A small image classifier, trained from scratch.
Model: arch vgg, norm batchnorm, depths [5, 5, 5].
Training: adamw at rate 0.0033, 26300 steps, batches of 128, held-out accuracy 35%.
Rows from block 10, named by matrix and row number. Each number is 50 + 15 x the weight over its row's rms, rounded and kept within 0 to 99. All counts start at 0.
# conv: 3x3 conv (model.blocks.10.conv.weight, 144x96x3x3), inputs 0-19, a 3x3 kernel for each
conv.21:50 53 55 47 51 53 49 50 46 58 66 54 40 48 27 33 47 37 52 63 55 50 68 61 60 74 70 65 63 50 47 43 31 51 52 37 46 59 53 43 57 52 71 77 66 56 60 40 57 61 41 65 82 87 62 52 47 43 24 10 51 34 19 55 50 52 70 68 69 39 56 47 64 58 58 56 64 62 54 59 67 40 30 31 28 25 18 42 50 25 44 42 55 57 61 51 24 46 25 59 67 61 43 54 43 28 36 32 20 17 27 43 37 50 37 33 36 53 55 50 53 59 53 65 68 61 69 76 68 73 69 61 50 50 47 58 71 62 51 65 49 38 50 37 48 56 42 57 59 40 54 49 41 43 66 57 40 52 44 64 69 55 39 28 40 58 49 57 53 44 34 69 74 73 75 75 71 43 40 49
conv.22:67 46 27 58 42 41 50 49 57 51 51 47 68 53 57 65 49 35 38 39 41 64 58 51 61 38 49 16 50 24 73 69 37 68 51 19 31 49 35 42 57 48 37 49 34 43 46 33 57 61 34 62 74 66 25 52 40 51 70 46 45 58 35 47 53 52 66 43 48 85 30 30 32 21 51 52 47 68 23 36 57 10 16 13 67 41 28 80 50 22 53 20 18 53 19 05 61 53 45 42 62 66 40 54 53 43 42 30 61 60 40 47 41 43 48 28 30 38 48 29 54 49 38 63 30 00 37 58 43 40 59 52 36 40 41 40 47 37 58 46 18 62 54 34 52 53 37 59 58 33 56 43 24 36 66 63 28 53 51 28 38 43 59 46 36 71 66 68 70 44 46 47 65 44 35 60 44 23 60 48
conv.23:50 31 28 62 51 50 65 49 59 59 70 49 46 60 60 33 31 32 55 66 50 58 70 55 64 66 51 49 56 57 47 53 51 26 41 57 62 71 59 52 75 70 38 69 64 47 50 47 44 53 59 56 54 56 64 37 29 62 31 08 64 48 29 57 68 60 62 72 57 38 40 39 80 76 66 61 54 41 34 14 44 86 90 63 65 85 70 29 50 48 52 58 44 49 65 40 57 72 60 43 54 44 54 64 53 60 59 46 43 43 56 43 39 45 58 65 52 52 60 58 40 47 52 40 59 70 44 25 31 53 49 37 64 82 59 84 92 71 80 81 68 43 40 32 62 63 50 58 63 58 36 36 37 48 57 51 45 67 55 48 70 43 46 43 52 38 25 27 28 31 36 44 34 37 46 29 22 58 47 32
conv.24:37 47 34 44 54 32 41 51 34 65 74 65 41 60 41 26 56 41 42 32 33 42 46 47 51 60 62 73 36 51 63 36 35 68 55 55 45 27 35 25 33 33 35 36 48 65 39 39 85 57 51 68 68 59 40 22 50 56 47 45 46 49 46 24 33 53 43 33 43 44 33 38 59 53 10 82 65 29 80 68 46 38 28 24 30 48 37 56 74 70 46 51 49 82 90 79 55 65 54 25 39 44 30 38 36 44 46 47 28 44 39 38 54 49 49 45 60 39 47 38 50 48 53 45 47 61 56 47 56 76 52 61 64 53 61 72 66 53 52 61 49 26 47 45 42 44 37 36 48 44 29 38 42 40 21 35 50 53 54 54 74 74 18 38 30 17 32 29 40 36 50 34 38 45 44 45 50 41 44 50
conv.25:81 70 79 63 42 41 63 37 47 50 52 72 51 72 88 57 61 62 22 22 21 51 48 57 54 41 56 61 70 70 48 65 74 34 48 62 32 44 21 46 63 57 86 65 60 44 38 38 32 51 45 36 49 34 41 48 47 56 61 66 40 60 72 53 58 61 60 59 56 53 49 25 70 50 54 71 55 72 76 58 63 39 48 45 54 80 68 47 41 46 79 78 73 63 81 65 41 47 26 12 05 03 52 46 49 53 40 50 50 45 55 59 61 58 50 59 49 54 45 45 59 49 54 40 39 53 42 38 44 42 33 43 48 49 56 59 59 59 64 71 80 50 50 53 50 44 42 45 49 49 44 38 38 19 12 12 38 26 46 81 63 74 68 69 76 61 62 68 53 52 51 58 55 60 73 70 69 52 58 55
conv.26:49 47 59 46 25 39 53 31 39 59 48 47 45 27 32 47 34 45 59 65 53 59 61 30 62 67 35 57 50 57 54 45 47 79 53 23 34 40 57 68 75 77 62 47 50 16 26 45 74 69 76 61 48 44 75 64 62 85 91 69 49 46 44 36 40 36 51 58 60 50 51 42 60 51 53 68 60 37 47 59 41 45 29 43 44 29 36 65 44 40 35 50 31 47 63 56 70 80 74 57 82 58 68 91 53 43 57 24 31 38 23 61 72 56 54 54 47 43 48 31 45 49 39 46 49 44 46 52 59 64 72 72 69 58 57 64 61 59 56 41 41 27 23 21 46 52 54 47 41 29 19 25 20 54 65 81 74 94 90 42 40 48 49 51 45 40 39 25 39 24 27 47 47 42 48 79 78 48 56 59
conv.27:33 41 34 50 51 46 69 66 60 69 62 58 23 40 45 67 67 59 37 39 18 52 58 42 71 65 59 61 59 50 56 58 60 53 48 65 52 53 39 61 65 60 58 53 37 41 44 29 40 56 53 22 31 43 48 49 37 46 48 36 38 26 19 56 70 62 79 77 68 54 49 51 35 37 44 31 43 58 26 28 44 50 42 41 67 65 58 63 48 51 23 24 31 49 54 50 37 38 38 26 29 24 32 33 25 54 42 31 31 40 44 40 39 35 46 43 27 58 60 52 50 46 26 40 26 29 49 63 52 69 75 66 47 49 48 51 64 42 26 38 43 66 63 65 53 47 44 45 42 39 51 40 34 36 51 23 41 49 54 49 41 49 38 41 50 57 61 54 32 34 35 58 62 53 72 75 59 50 70 54
conv.28:37 29 48 48 43 55 50 46 59 42 45 40 54 44 34 63 56 31 38 37 38 42 33 36 62 48 38 33 27 48 31 39 58 37 41 43 60 67 52 36 48 62 42 43 44 65 79 52 75 97 68 53 80 61 57 54 44 57 64 68 53 55 49 32 38 45 29 42 27 49 57 51 23 65 69 42 63 60 36 58 46 51 32 27 51 45 56 16 17 33 29 35 34 54 53 42 39 27 24 47 67 61 58 74 64 64 78 54 31 17 42 69 50 61 46 32 40 20 45 45 40 59 42 42 63 51 38 57 35 50 67 38 42 62 39 31 25 21 38 25 21 38 31 12 47 51 44 55 56 39 48 50 31 68 68 52 43 58 48 37 50 40 50 69 89 84 90 87 72 69 65 48 52 33 58 62 42 39 56 49
conv.29:29 54 65 32 73 80 41 69 75 72 49 47 68 38 26 58 55 45 50 60 68 38 44 55 32 27 50 33 71 53 37 67 52 48 66 70 57 36 22 58 46 31 61 46 34 55 54 35 58 58 28 58 58 17 81 56 09 80 49 26 62 74 55 28 72 66 41 61 52 44 63 67 56 50 64 55 49 57 38 38 61 64 66 54 55 39 30 69 51 54 61 42 31 76 67 54 44 42 51 55 48 38 74 68 40 68 68 56 65 34 21 68 32 14 82 55 28 57 51 38 76 44 12 79 43 31 62 70 43 58 58 26 45 56 34 42 61 59 54 69 61 59 60 49 43 51 53 64 65 45 70 67 42 45 55 56 48 55 56 36 46 45 44 49 62 39 34 49 52 27 44 62 39 36 71 51 43 64 66 40
conv.30:22 41 38 49 57 49 53 56 49 58 81 74 66 81 72 47 42 41 51 49 60 43 53 62 37 49 50 46 57 48 33 47 43 44 62 27 71 60 82 51 50 57 43 58 40 72 73 70 70 61 54 68 40 42 68 78 82 72 67 65 52 37 49 40 30 11 55 38 37 58 52 40 46 66 52 60 61 39 67 31 41 42 43 52 59 51 51 64 60 23 49 63 48 64 57 38 51 44 44 66 49 40 47 51 31 44 50 35 30 38 39 45 42 34 62 44 26 63 56 53 73 65 62 42 52 49 53 52 46 54 55 65 56 32 33 52 63 51 51 68 52 40 35 35 47 68 61 44 60 42 34 38 39 72 46 50 60 56 51 32 36 36 41 43 34 42 51 48 40 53 51 50 43 38 46 40 42 47 50 56
conv.31:42 65 53 48 64 51 51 69 58 25 38 45 17 35 59 26 43 70 61 69 64 64 65 44 65 43 13 32 37 48 55 44 36 32 15 30 16 54 40 25 53 51 45 36 40 22 26 47 39 62 61 36 74 49 20 33 51 30 49 57 30 43 64 89 75 47 75 60 23 57 48 18 22 51 49 30 62 75 42 89 90 41 48 59 20 43 74 27 45 71 49 57 59 57 54 63 41 41 62 52 48 58 56 47 72 55 52 69 47 62 68 53 56 72 53 57 59 39 50 77 42 48 63 65 72 45 55 54 51 46 54 36 54 59 39 56 43 55 42 29 50 43 39 72 43 55 74 46 52 74 24 34 57 55 75 58 42 63 61 39 39 40 37 59 82 53 70 73 71 79 51 41 37 36 41 40 24 56 61 35
conv.32:56 56 66 45 46 59 49 48 53 58 56 47 54 49 25 38 40 26 54 53 55 66 69 70 57 52 57 57 60 67 78 74 74 77 67 80 46 35 46 37 37 40 45 44 46 50 46 24 80 66 45 98 98 60 51 43 50 50 24 30 56 39 55 43 51 56 44 34 47 72 65 50 78 73 41 81 70 32 33 51 49 74 68 69 54 50 56 53 51 52 57 85 51 54 64 45 35 47 18 58 45 44 53 44 37 54 53 45 67 73 61 40 51 63 21 28 49 69 60 55 31 37 54 28 36 50 57 53 52 69 61 74 80 77 72 55 49 36 62 63 38 41 45 37 48 50 43 49 52 44 53 53 53 34 20 36 35 26 38 62 44 58 44 60 74 31 41 49 33 45 47 36 31 42 45 45 55 46 51 47
conv.33:56 58 61 67 64 65 68 57 61 52 39 41 69 60 46 76 69 41 44 34 43 47 36 53 54 54 65 30 41 32 32 51 64 21 50 67 22 31 52 35 50 72 47 74 77 77 72 36 88 76 50 42 43 45 37 62 69 51 49 34 57 39 25 56 46 31 83 58 46 53 42 41 28 49 35 50 66 66 62 50 66 30 44 44 45 48 70 55 69 85 62 42 38 66 50 54 46 41 62 41 41 27 42 49 38 59 56 33 37 32 24 65 58 52 39 34 34 66 57 51 49 29 28 38 30 30 76 83 51 99 99 66 68 68 54 61 53 54 69 71 66 62 68 52 33 37 27 46 62 45 57 57 28 31 35 40 47 49 48 53 55 43 36 40 41 52 54 68 26 27 33 44 46 34 88 75 32 71 69 38
conv.34:41 53 57 49 59 59 65 74 71 80 56 49 62 45 40 27 57 58 63 35 24 80 54 38 70 63 72 48 28 41 46 24 25 50 52 57 48 34 48 57 21 47 54 42 62 70 61 46 48 13 32 35 14 34 48 68 83 45 39 60 40 57 52 55 42 40 32 37 49 47 39 48 53 52 44 58 38 31 53 46 48 72 58 40 45 28 16 67 67 52 43 40 43 23 47 70 30 31 49 69 60 56 89 72 56 61 60 57 53 46 51 44 63 64 50 51 36 40 52 53 56 57 51 71 74 52 64 60 48 47 40 32 34 31 24 80 53 44 80 55 41 52 58 68 61 49 40 70 63 47 65 68 66 60 38 66 60 41 63 51 63 68 45 46 61 49 58 67 61 65 69 41 54 49 34 65 61 49 59 57
conv.35:57 51 54 34 27 40 51 40 42 60 38 49 43 35 41 54 68 65 74 79 87 54 47 49 61 52 43 34 61 66 39 61 61 58 60 62 51 62 70 57 64 72 60 61 57 68 75 72 63 63 68 50 61 71 75 79 81 65 74 81 45 51 45 47 56 47 69 73 62 60 65 51 53 62 73 46 60 79 49 65 96 54 50 46 42 47 57 60 55 49 43 55 47 51 59 50 67 71 60 43 54 42 39 58 46 47 66 51 41 42 41 74 73 60 72 70 47 59 65 54 57 58 46 39 42 32 62 72 48 71 71 60 65 69 67 56 44 52 40 26 40 47 49 69 55 56 62 39 42 46 49 51 50 63 55 58 55 51 53 39 40 41 50 60 54 59 63 52 50 49 43 55 62 50 63 66 64 58 63 67
conv.36:23 13 25 42 34 42 67 60 59 69 76 63 64 74 59 59 62 43 47 31 31 47 51 39 43 53 36 69 68 73 64 65 49 73 70 44 68 54 64 71 64 56 66 69 46 96 93 90 54 56 56 46 67 61 27 33 49 37 41 38 50 40 13 61 58 52 64 47 61 54 51 64 50 54 41 32 45 41 21 32 37 44 43 51 55 52 62 42 46 52 53 78 58 67 83 64 87 90 78 39 45 39 40 55 51 51 62 57 30 36 29 30 37 42 49 42 65 66 63 68 59 61 73 36 60 64 57 55 64 38 31 37 35 29 41 66 63 41 56 67 44 57 63 47 34 37 39 33 45 45 45 50 49 56 44 50 66 60 51 59 74 60 08 12 20 17 20 36 14 15 28 49 59 59 32 29 36 20 08 23
conv.37:59 61 56 54 63 56 48 68 34 93 56 33 55 32 45 51 40 68 57 53 61 63 64 52 53 56 68 30 25 47 57 51 43 59 53 83 35 22 61 63 42 40 60 34 52 40 32 21 39 54 37 25 41 37 76 52 54 92 39 47 70 42 44 46 66 61 20 66 62 07 65 78 64 59 41 50 50 36 44 35 40 31 43 58 44 35 11 39 25 37 55 51 45 32 39 66 50 43 51 70 61 59 56 55 67 26 38 65 54 62 63 48 59 86 50 59 73 53 37 37 63 71 50 49 65 63 61 56 46 46 61 48 19 56 43 62 65 51 43 57 59 40 37 53 64 63 65 59 50 52 57 46 56 56 53 56 70 56 39 22 43 45 31 52 52 43 53 53 51 62 66 58 54 57 57 63 61 50 50 32
conv.38:34 40 35 42 58 39 50 71 43 59 43 35 57 20 26 72 65 57 40 39 37 56 50 50 56 58 57 28 24 27 64 56 77 78 72 74 52 28 53 62 29 54 63 42 54 40 59 42 29 48 49 55 57 68 61 54 28 64 64 57 54 65 46 12 28 10 34 42 36 61 63 60 30 45 43 28 48 61 17 48 46 35 28 53 58 51 69 68 66 75 43 66 64 32 56 57 31 47 64 41 39 34 52 47 49 59 61 64 56 51 51 40 36 15 51 52 41 37 26 05 64 60 44 48 37 43 53 60 49 43 47 38 44 40 30 38 33 08 29 00 09 52 42 46 43 14 09 42 19 45 53 42 45 53 58 50 38 44 65 51 54 57 31 22 31 63 61 58 44 47 48 42 43 41 41 52 42 26 31 19
conv.39:45 54 55 30 34 44 38 43 55 43 34 33 16 13 28 25 12 21 53 57 52 57 65 55 59 59 60 48 38 36 58 52 49 59 58 65 44 45 44 57 66 56 49 66 60 62 56 56 31 35 29 23 24 10 46 20 45 62 33 47 55 37 48 48 59 57 49 59 63 63 66 60 52 41 29 44 52 46 42 55 39 38 36 48 37 43 48 34 43 52 51 64 51 40 45 42 58 63 60 48 61 49 38 52 44 43 51 44 39 51 45 39 48 48 43 46 38 61 52 45 70 65 58 77 73 62 56 44 39 39 45 42 48 43 36 58 61 58 15 25 44 45 46 46 40 46 48 25 31 34 37 42 36 52 63 59 43 48 50 38 40 60 51 48 42 64 64 57 56 61 54 61 63 56 64 81 62 55 78 51
conv.40:29 34 37 24 32 52 30 38 46 65 48 70 53 49 47 49 46 47 61 53 48 57 64 57 46 64 53 87 62 46 73 52 41 53 46 48 52 33 50 46 27 38 46 38 39 69 55 59 55 48 49 57 64 52 42 30 54 53 44 43 65 59 41 57 66 39 44 48 33 45 45 48 49 57 54 34 60 75 06 39 45 67 70 52 59 58 49 54 37 46 66 79 31 57 59 44 36 22 25 42 49 52 55 61 57 52 61 45 82 87 61 73 70 49 68 57 60 61 63 61 55 58 70 53 61 65 65 69 50 68 73 47 76 81 66 58 48 45 56 54 45 42 52 52 46 50 51 60 58 50 43 39 24 39 35 43 53 53 46 66 64 54 35 37 48 28 31 50 24 37 53 53 55 56 53 60 56 59 54 53
conv.41:56 53 44 52 45 44 58 53 50 44 51 40 44 43 32 30 34 47 39 34 57 45 51 52 30 42 49 32 23 64 41 41 68 41 48 67 44 32 37 57 52 37 30 32 25 55 42 47 70 56 57 66 59 54 42 36 76 70 56 56 57 47 40 53 53 26 34 30 30 37 33 37 28 40 42 55 52 62 73 59 61 36 28 11 50 59 31 52 75 63 52 69 44 44 55 47 29 48 57 47 56 49 57 56 48 54 53 50 65 73 49 61 78 58 50 77 77 25 43 39 26 46 47 17 44 45 62 65 50 71 59 60 67 55 53 73 58 60 65 35 35 38 29 36 66 59 49 68 54 30 38 39 34 45 38 57 62 58 64 34 35 46 49 62 48 48 58 43 37 67 63 58 70 57 53 75 61 43 62 64
conv.42:51 51 63 25 33 48 56 68 64 42 72 60 39 61 59 64 78 67 49 49 35 57 54 41 63 62 59 59 46 30 50 49 34 28 20 30 65 51 32 76 56 42 40 24 21 29 40 50 35 58 78 47 29 49 30 34 34 54 51 62 43 29 22 51 57 50 61 78 70 31 42 38 30 29 62 58 53 45 77 46 40 51 59 37 38 48 24 45 51 62 72 61 61 55 48 46 68 67 61 31 36 42 42 57 62 70 71 56 59 51 58 44 43 38 37 46 30 59 65 61 40 60 51 51 56 49 41 42 55 67 73 69 49 44 40 39 59 50 23 38 44 64 75 63 56 62 59 41 57 51 58 69 55 59 57 38 53 54 46 27 38 31 66 60 53 55 54 41 18 30 16 40 28 33 60 49 54 43 39 54
conv.43:50 63 43 82 99 67 51 66 36 60 61 65 61 70 67 62 70 68 31 27 32 46 38 47 33 30 36 45 43 52 39 51 56 35 40 44 55 54 60 56 63 61 34 40 44 68 64 59 90 66 67 81 55 55 55 50 55 37 62 57 27 59 47 35 28 40 46 31 33 32 31 32 71 48 44 74 60 44 58 42 35 51 57 58 58 74 73 45 54 54 54 47 54 54 57 50 58 64 47 63 50 51 60 36 57 47 43 60 59 56 63 70 60 51 59 53 52 31 27 27 46 51 56 48 52 74 76 69 87 72 56 65 66 57 57 37 39 59 31 32 51 26 34 47 64 55 63 45 50 55 37 43 56 41 45 42 47 59 53 44 47 45 73 65 52 61 56 40 28 32 27 60 67 66 37 40 41 23 20 30
conv.44:39 53 40 72 99 69 66 95 64 57 73 82 51 54 82 80 87 83 63 50 46 55 55 55 54 51 57 55 49 59 41 38 50 25 20 47 43 54 39 41 52 43 46 51 52 30 36 57 49 36 64 62 45 77 55 60 49 45 45 50 42 47 59 54 45 61 52 37 49 44 40 40 56 56 51 73 68 62 80 74 60 47 43 49 36 30 39 45 47 43 62 59 65 55 61 56 45 47 48 50 25 47 60 46 86 73 71 99 49 55 57 29 24 41 40 37 54 45 40 55 45 37 55 31 33 40 20 35 52 37 19 57 37 29 61 39 45 58 48 48 58 55 47 60 45 42 53 43 34 61 45 47 68 47 53 58 53 58 74 66 73 92 50 56 56 45 46 46 38 41 28 61 61 47 53 51 38 54 49 37
conv.45:49 36 52 67 54 65 59 46 51 46 45 49 59 55 63 71 88 71 81 84 69 58 62 48 26 29 23 58 41 30 38 27 28 50 41 38 91 86 71 65 62 52 25 16 22 36 31 35 63 69 76 55 63 50 54 48 39 54 44 34 16 23 50 56 57 57 46 34 32 68 72 70 23 62 86 49 62 66 32 35 46 54 48 49 51 54 46 63 58 62 38 52 51 48 56 54 40 64 57 40 42 37 26 27 20 44 58 46 48 49 53 39 42 41 41 40 42 50 57 51 38 47 39 44 63 54 29 36 35 44 39 46 56 71 60 35 29 31 31 30 31 29 46 38 48 56 45 36 48 39 35 64 50 80 67 47 54 44 41 41 40 46 64 67 65 64 59 53 60 58 58 28 30 25 49 43 41 51 45 50
conv.46:44 46 50 46 59 52 56 65 44 65 76 45 49 67 37 45 63 58 69 71 48 36 43 17 37 53 36 69 84 78 50 46 34 54 67 41 55 58 49 50 55 52 22 36 43 54 57 60 63 76 65 57 57 31 53 60 28 38 33 32 32 38 50 34 28 32 48 58 51 42 49 36 39 32 30 56 47 43 60 49 21 57 69 57 56 62 65 30 58 37 45 72 65 63 60 66 42 46 39 71 98 69 37 52 40 26 22 44 36 39 14 62 63 46 45 50 43 67 69 57 75 77 65 32 44 37 43 57 38 60 78 53 38 44 40 66 74 60 58 67 43 32 48 36 76 98 62 63 87 68 05 28 24 43 69 57 40 65 57 32 45 40 35 31 40 83 78 82 51 60 53 57 53 56 52 55 57 29 32 44
conv.47:53 54 52 56 58 50 51 59 58 39 41 44 51 52 71 68 62 62 45 41 51 50 63 65 55 66 54 43 57 64 40 48 41 33 41 14 49 29 20 29 36 41 27 39 33 04 34 42 00 25 48 42 53 62 57 55 57 53 66 60 50 53 42 24 25 35 40 37 45 44 45 44 31 38 61 25 45 73 48 56 76 16 24 60 30 37 44 47 54 39 40 55 69 68 56 39 60 49 38 45 48 64 52 64 89 58 64 73 46 50 56 70 70 71 73 71 70 51 47 52 61 64 65 71 74 80 11 40 46 05 32 53 17 30 36 41 27 40 39 39 67 47 46 62 32 34 53 45 62 82 51 57 67 36 64 64 47 73 85 72 83 61 41 41 55 60 52 53 55 54 61 48 50 37 53 43 22 48 35 31
conv.48:44 49 52 40 46 41 60 65 50 68 65 73 77 67 65 60 49 39 53 60 70 54 47 46 43 42 50 49 33 53 41 42 48 51 68 79 51 51 62 53 70 82 22 58 81 42 68 73 33 53 63 27 21 43 54 60 49 38 71 58 27 55 64 46 32 37 51 49 47 73 85 76 45 65 57 34 34 40 33 28 41 42 39 56 43 53 46 39 76 75 27 23 27 52 56 30 65 66 47 71 77 85 62 63 77 37 35 57 52 54 54 54 55 48 46 39 41 41 55 65 72 80 66 48 57 53 63 67 54 43 42 42 39 40 57 59 69 85 59 48 67 37 23 45 65 71 85 37 28 38 19 22 45 72 73 62 45 71 74 22 43 47 59 58 59 52 47 42 61 62 50 55 45 41 38 43 62 38 37 53
conv.49:62 68 54 57 62 53 67 71 59 53 54 62 39 38 52 50 48 51 58 40 47 71 67 68 72 82 72 76 39 64 63 45 55 64 42 44 56 35 42 60 47 49 52 46 51 55 55 66 69 58 64 76 69 72 53 52 47 51 55 41 45 56 60 34 45 46 42 36 43 46 31 69 37 30 39 51 46 53 56 60 66 60 38 47 40 24 42 66 58 72 43 50 62 60 59 59 65 61 60 23 18 29 48 38 45 36 25 34 35 51 49 35 44 53 56 58 69 58 44 50 35 24 38 20 10 32 37 48 41 44 46 52 52 32 51 45 48 53 48 40 50 60 57 60 32 41 50 42 43 64 45 55 71 48 36 37 59 55 58 64 43 56 34 34 38 29 29 45 11 00 37 50 44 33 48 45 30 42 38 33
conv.50:38 58 44 78 90 72 57 55 47 62 84 72 71 85 82 62 59 57 46 31 45 38 16 31 44 18 37 50 41 68 47 45 64 31 41 61 51 51 68 42 40 61 46 34 52 29 28 25 40 29 27 51 29 35 60 56 49 44 52 59 55 74 68 50 45 50 50 50 48 47 35 43 51 58 49 60 64 54 47 42 36 52 44 41 53 52 50 48 44 54 24 24 46 56 59 73 63 58 64 73 64 63 60 50 46 77 69 66 61 63 56 56 63 59 50 45 41 63 55 52 57 40 42 36 15 27 64 63 62 63 75 73 56 62 61 41 55 57 48 61 63 63 75 78 51 70 62 37 54 40 40 47 43 61 46 42 47 42 43 41 35 40 60 63 55 70 72 59 42 37 41 50 57 54 59 66 63 42 51 51
conv.51:55 44 46 51 50 41 63 73 62 41 24 37 50 55 57 74 85 75 55 68 80 34 51 59 45 36 52 47 50 49 37 33 41 40 49 60 76 68 51 68 57 66 50 50 62 23 43 42 40 45 47 23 27 40 49 67 29 61 62 47 48 70 65 26 39 44 45 48 37 55 71 50 50 50 49 57 66 59 55 48 45 53 46 32 50 56 46 61 75 75 34 33 45 66 55 50 64 87 67 38 36 61 27 20 39 43 27 39 42 52 42 48 68 56 41 55 44 18 32 27 41 67 57 64 79 71 49 53 64 53 55 61 50 61 52 56 43 43 31 20 03 50 30 40 74 73 81 47 47 45 57 50 48 66 46 39 55 39 35 58 38 25 28 39 32 56 67 48 60 71 57 49 47 45 57 51 49 38 45 39
conv.52:37 57 35 30 42 22 42 53 38 75 43 62 45 39 42 64 74 33 64 30 48 31 22 53 33 44 53 67 56 44 73 47 62 55 41 36 43 55 33 47 62 53 35 50 40 55 40 29 58 52 38 30 56 27 24 36 25 49 40 44 39 44 31 35 47 25 69 51 70 47 42 53 41 58 20 52 44 52 42 37 59 58 57 43 62 22 56 69 29 42 34 59 33 54 50 65 38 48 36 66 49 48 47 32 50 50 40 60 47 64 55 63 65 65 59 44 63 70 49 64 59 25 65 50 31 63 37 79 44 57 79 42 36 47 41 70 57 64 55 54 56 66 80 65 71 63 49 35 43 44 40 60 48 52 71 83 63 40 54 64 25 37 41 63 39 61 67 61 40 49 51 29 67 27 40 79 26 20 52 07
conv.53:55 61 59 69 72 65 59 65 55 71 52 69 59 61 58 46 61 54 54 41 41 53 55 45 42 53 48 41 27 49 49 38 54 55 49 48 34 25 32 52 54 51 56 66 61 56 57 58 48 51 50 72 69 51 52 45 50 52 46 49 55 59 52 22 30 30 29 13 27 39 19 31 22 20 34 35 34 39 58 52 38 49 39 38 63 53 52 66 66 58 43 50 45 45 51 56 39 49 41 33 19 26 28 17 19 12 05 20 64 79 54 41 63 43 35 50 49 24 17 22 23 20 29 19 10 19 54 68 54 49 48 44 66 53 49 48 45 64 57 63 58 65 81 61 57 34 53 41 31 41 28 24 41 38 57 65 21 49 68 35 53 63 47 54 44 50 57 45 43 51 47 58 49 33 58 57 35 51 56 40
conv.54:68 39 26 69 31 10 78 53 29 50 54 56 36 54 61 67 63 58 56 57 71 35 54 75 32 52 53 45 60 64 24 56 65 19 55 70 62 77 71 30 57 64 36 54 44 80 58 53 60 51 35 28 53 35 61 53 60 51 44 47 39 28 39 76 44 39 68 53 37 42 52 62 23 40 48 37 45 59 30 37 61 44 56 56 45 50 54 51 60 66 25 51 58 47 54 47 41 50 60 55 57 44 21 53 63 29 63 63 64 57 58 65 65 57 50 45 41 32 57 63 33 47 62 31 59 63 59 48 36 75 54 19 51 49 29 41 63 52 29 52 48 54 48 37 29 67 67 29 63 65 47 53 54 27 29 39 28 34 28 20 33 37 14 59 88 00 53 99 00 43 80 64 71 61 61 46 25 62 46 21
conv.55:54 32 48 56 16 56 43 09 50 29 30 55 28 27 48 08 11 36 50 57 49 52 54 33 54 70 47 49 52 44 60 58 41 60 74 49 65 67 53 63 66 49 60 67 63 61 64 46 66 64 51 80 83 67 62 74 60 49 54 51 44 32 36 55 48 37 80 79 63 74 68 47 40 59 40 48 54 55 52 53 68 48 48 48 41 51 49 60 69 72 41 55 47 49 66 50 35 40 48 50 72 48 71 98 66 71 99 67 48 42 43 55 63 57 48 48 42 42 36 25 58 63 39 69 79 51 48 49 38 63 62 58 80 76 60 38 37 57 48 41 56 44 46 51 40 41 47 50 54 62 59 64 66 34 52 61 34 47 76 43 43 56 40 34 21 51 54 36 37 38 25 56 55 31 58 64 45 55 62 54
conv.56:74 65 42 72 71 55 80 88 71 71 49 48 70 55 40 63 68 51 82 66 60 66 60 45 52 51 56 53 33 54 12 00 49 30 13 60 42 29 67 37 23 51 45 40 47 46 35 46 47 35 48 42 37 36 68 67 70 55 37 35 59 53 36 61 50 44 32 33 37 22 28 43 45 38 29 72 45 36 80 59 69 69 52 59 37 28 55 50 53 63 61 56 61 37 48 67 56 48 46 74 79 85 48 62 57 23 32 34 55 49 57 44 64 75 42 50 54 42 46 58 34 40 56 44 39 55 73 75 70 69 73 63 56 65 53 69 52 47 84 70 52 70 73 62 61 60 60 62 61 58 46 50 55 60 38 68 45 32 46 31 43 52 22 37 51 37 62 71 44 68 77 42 54 48 68 77 66 71 68 48
conv.57:57 57 57 63 61 62 45 48 46 60 63 57 57 63 55 46 59 58 66 72 66 65 68 60 58 62 59 55 62 60 34 41 46 29 49 52 38 47 38 39 51 60 41 49 59 00 17 21 41 55 43 55 62 61 58 46 47 36 24 27 36 37 49 61 48 45 65 74 67 57 61 40 53 48 38 47 39 33 41 35 40 48 54 55 66 77 76 53 61 63 43 39 38 58 62 55 33 49 32 71 66 56 63 58 44 60 56 50 29 33 30 22 30 16 52 63 42 43 46 52 35 48 37 53 61 52 23 21 17 14 18 13 36 40 26 67 65 55 71 68 65 58 61 58 72 71 62 69 63 56 66 65 59 40 47 50 47 56 63 62 60 52 28 31 39 18 31 29 28 40 38 52 50 40 54 59 54 62 66 62
conv.58:46 36 53 57 42 58 60 55 59 53 53 50 50 68 72 31 51 52 57 55 58 53 57 55 62 66 57 40 41 52 43 43 45 64 54 40 65 55 70 63 54 61 73 76 63 73 70 67 62 56 49 54 63 66 47 34 22 40 29 30 42 16 22 71 78 61 61 61 61 53 43 39 43 61 75 58 68 75 53 59 69 82 66 82 76 66 82 83 82 78 64 83 74 38 49 47 64 69 66 32 40 22 52 61 45 68 79 58 41 49 45 45 52 55 39 46 47 57 55 52 36 34 38 30 30 40 37 57 36 56 63 57 47 42 58 47 46 37 53 62 46 51 67 54 53 50 43 61 72 65 64 66 56 27 29 29 52 50 36 61 56 37 51 40 69 52 42 58 53 52 54 60 52 54 40 25 36 27 13 27
conv.59:62 62 55 37 39 36 23 38 30 59 61 66 31 25 31 32 43 57 55 43 43 30 26 33 41 39 49 32 31 52 47 58 38 86 93 82 42 27 45 35 47 51 36 48 41 55 55 58 67 50 60 61 48 62 34 29 36 49 39 34 65 54 34 35 44 43 14 21 18 46 53 48 69 64 40 85 69 49 72 76 42 60 66 56 44 39 35 80 89 75 53 60 51 54 54 46 43 36 38 43 42 44 35 44 43 50 63 60 43 59 50 35 53 45 27 38 35 44 42 42 20 21 28 36 22 26 43 63 48 44 50 41 36 33 29 62 60 60 30 30 29 40 56 61 52 39 47 34 44 39 49 56 57 42 61 65 19 56 58 22 45 43 39 50 50 30 43 34 54 57 51 54 56 47 64 64 56 54 50 55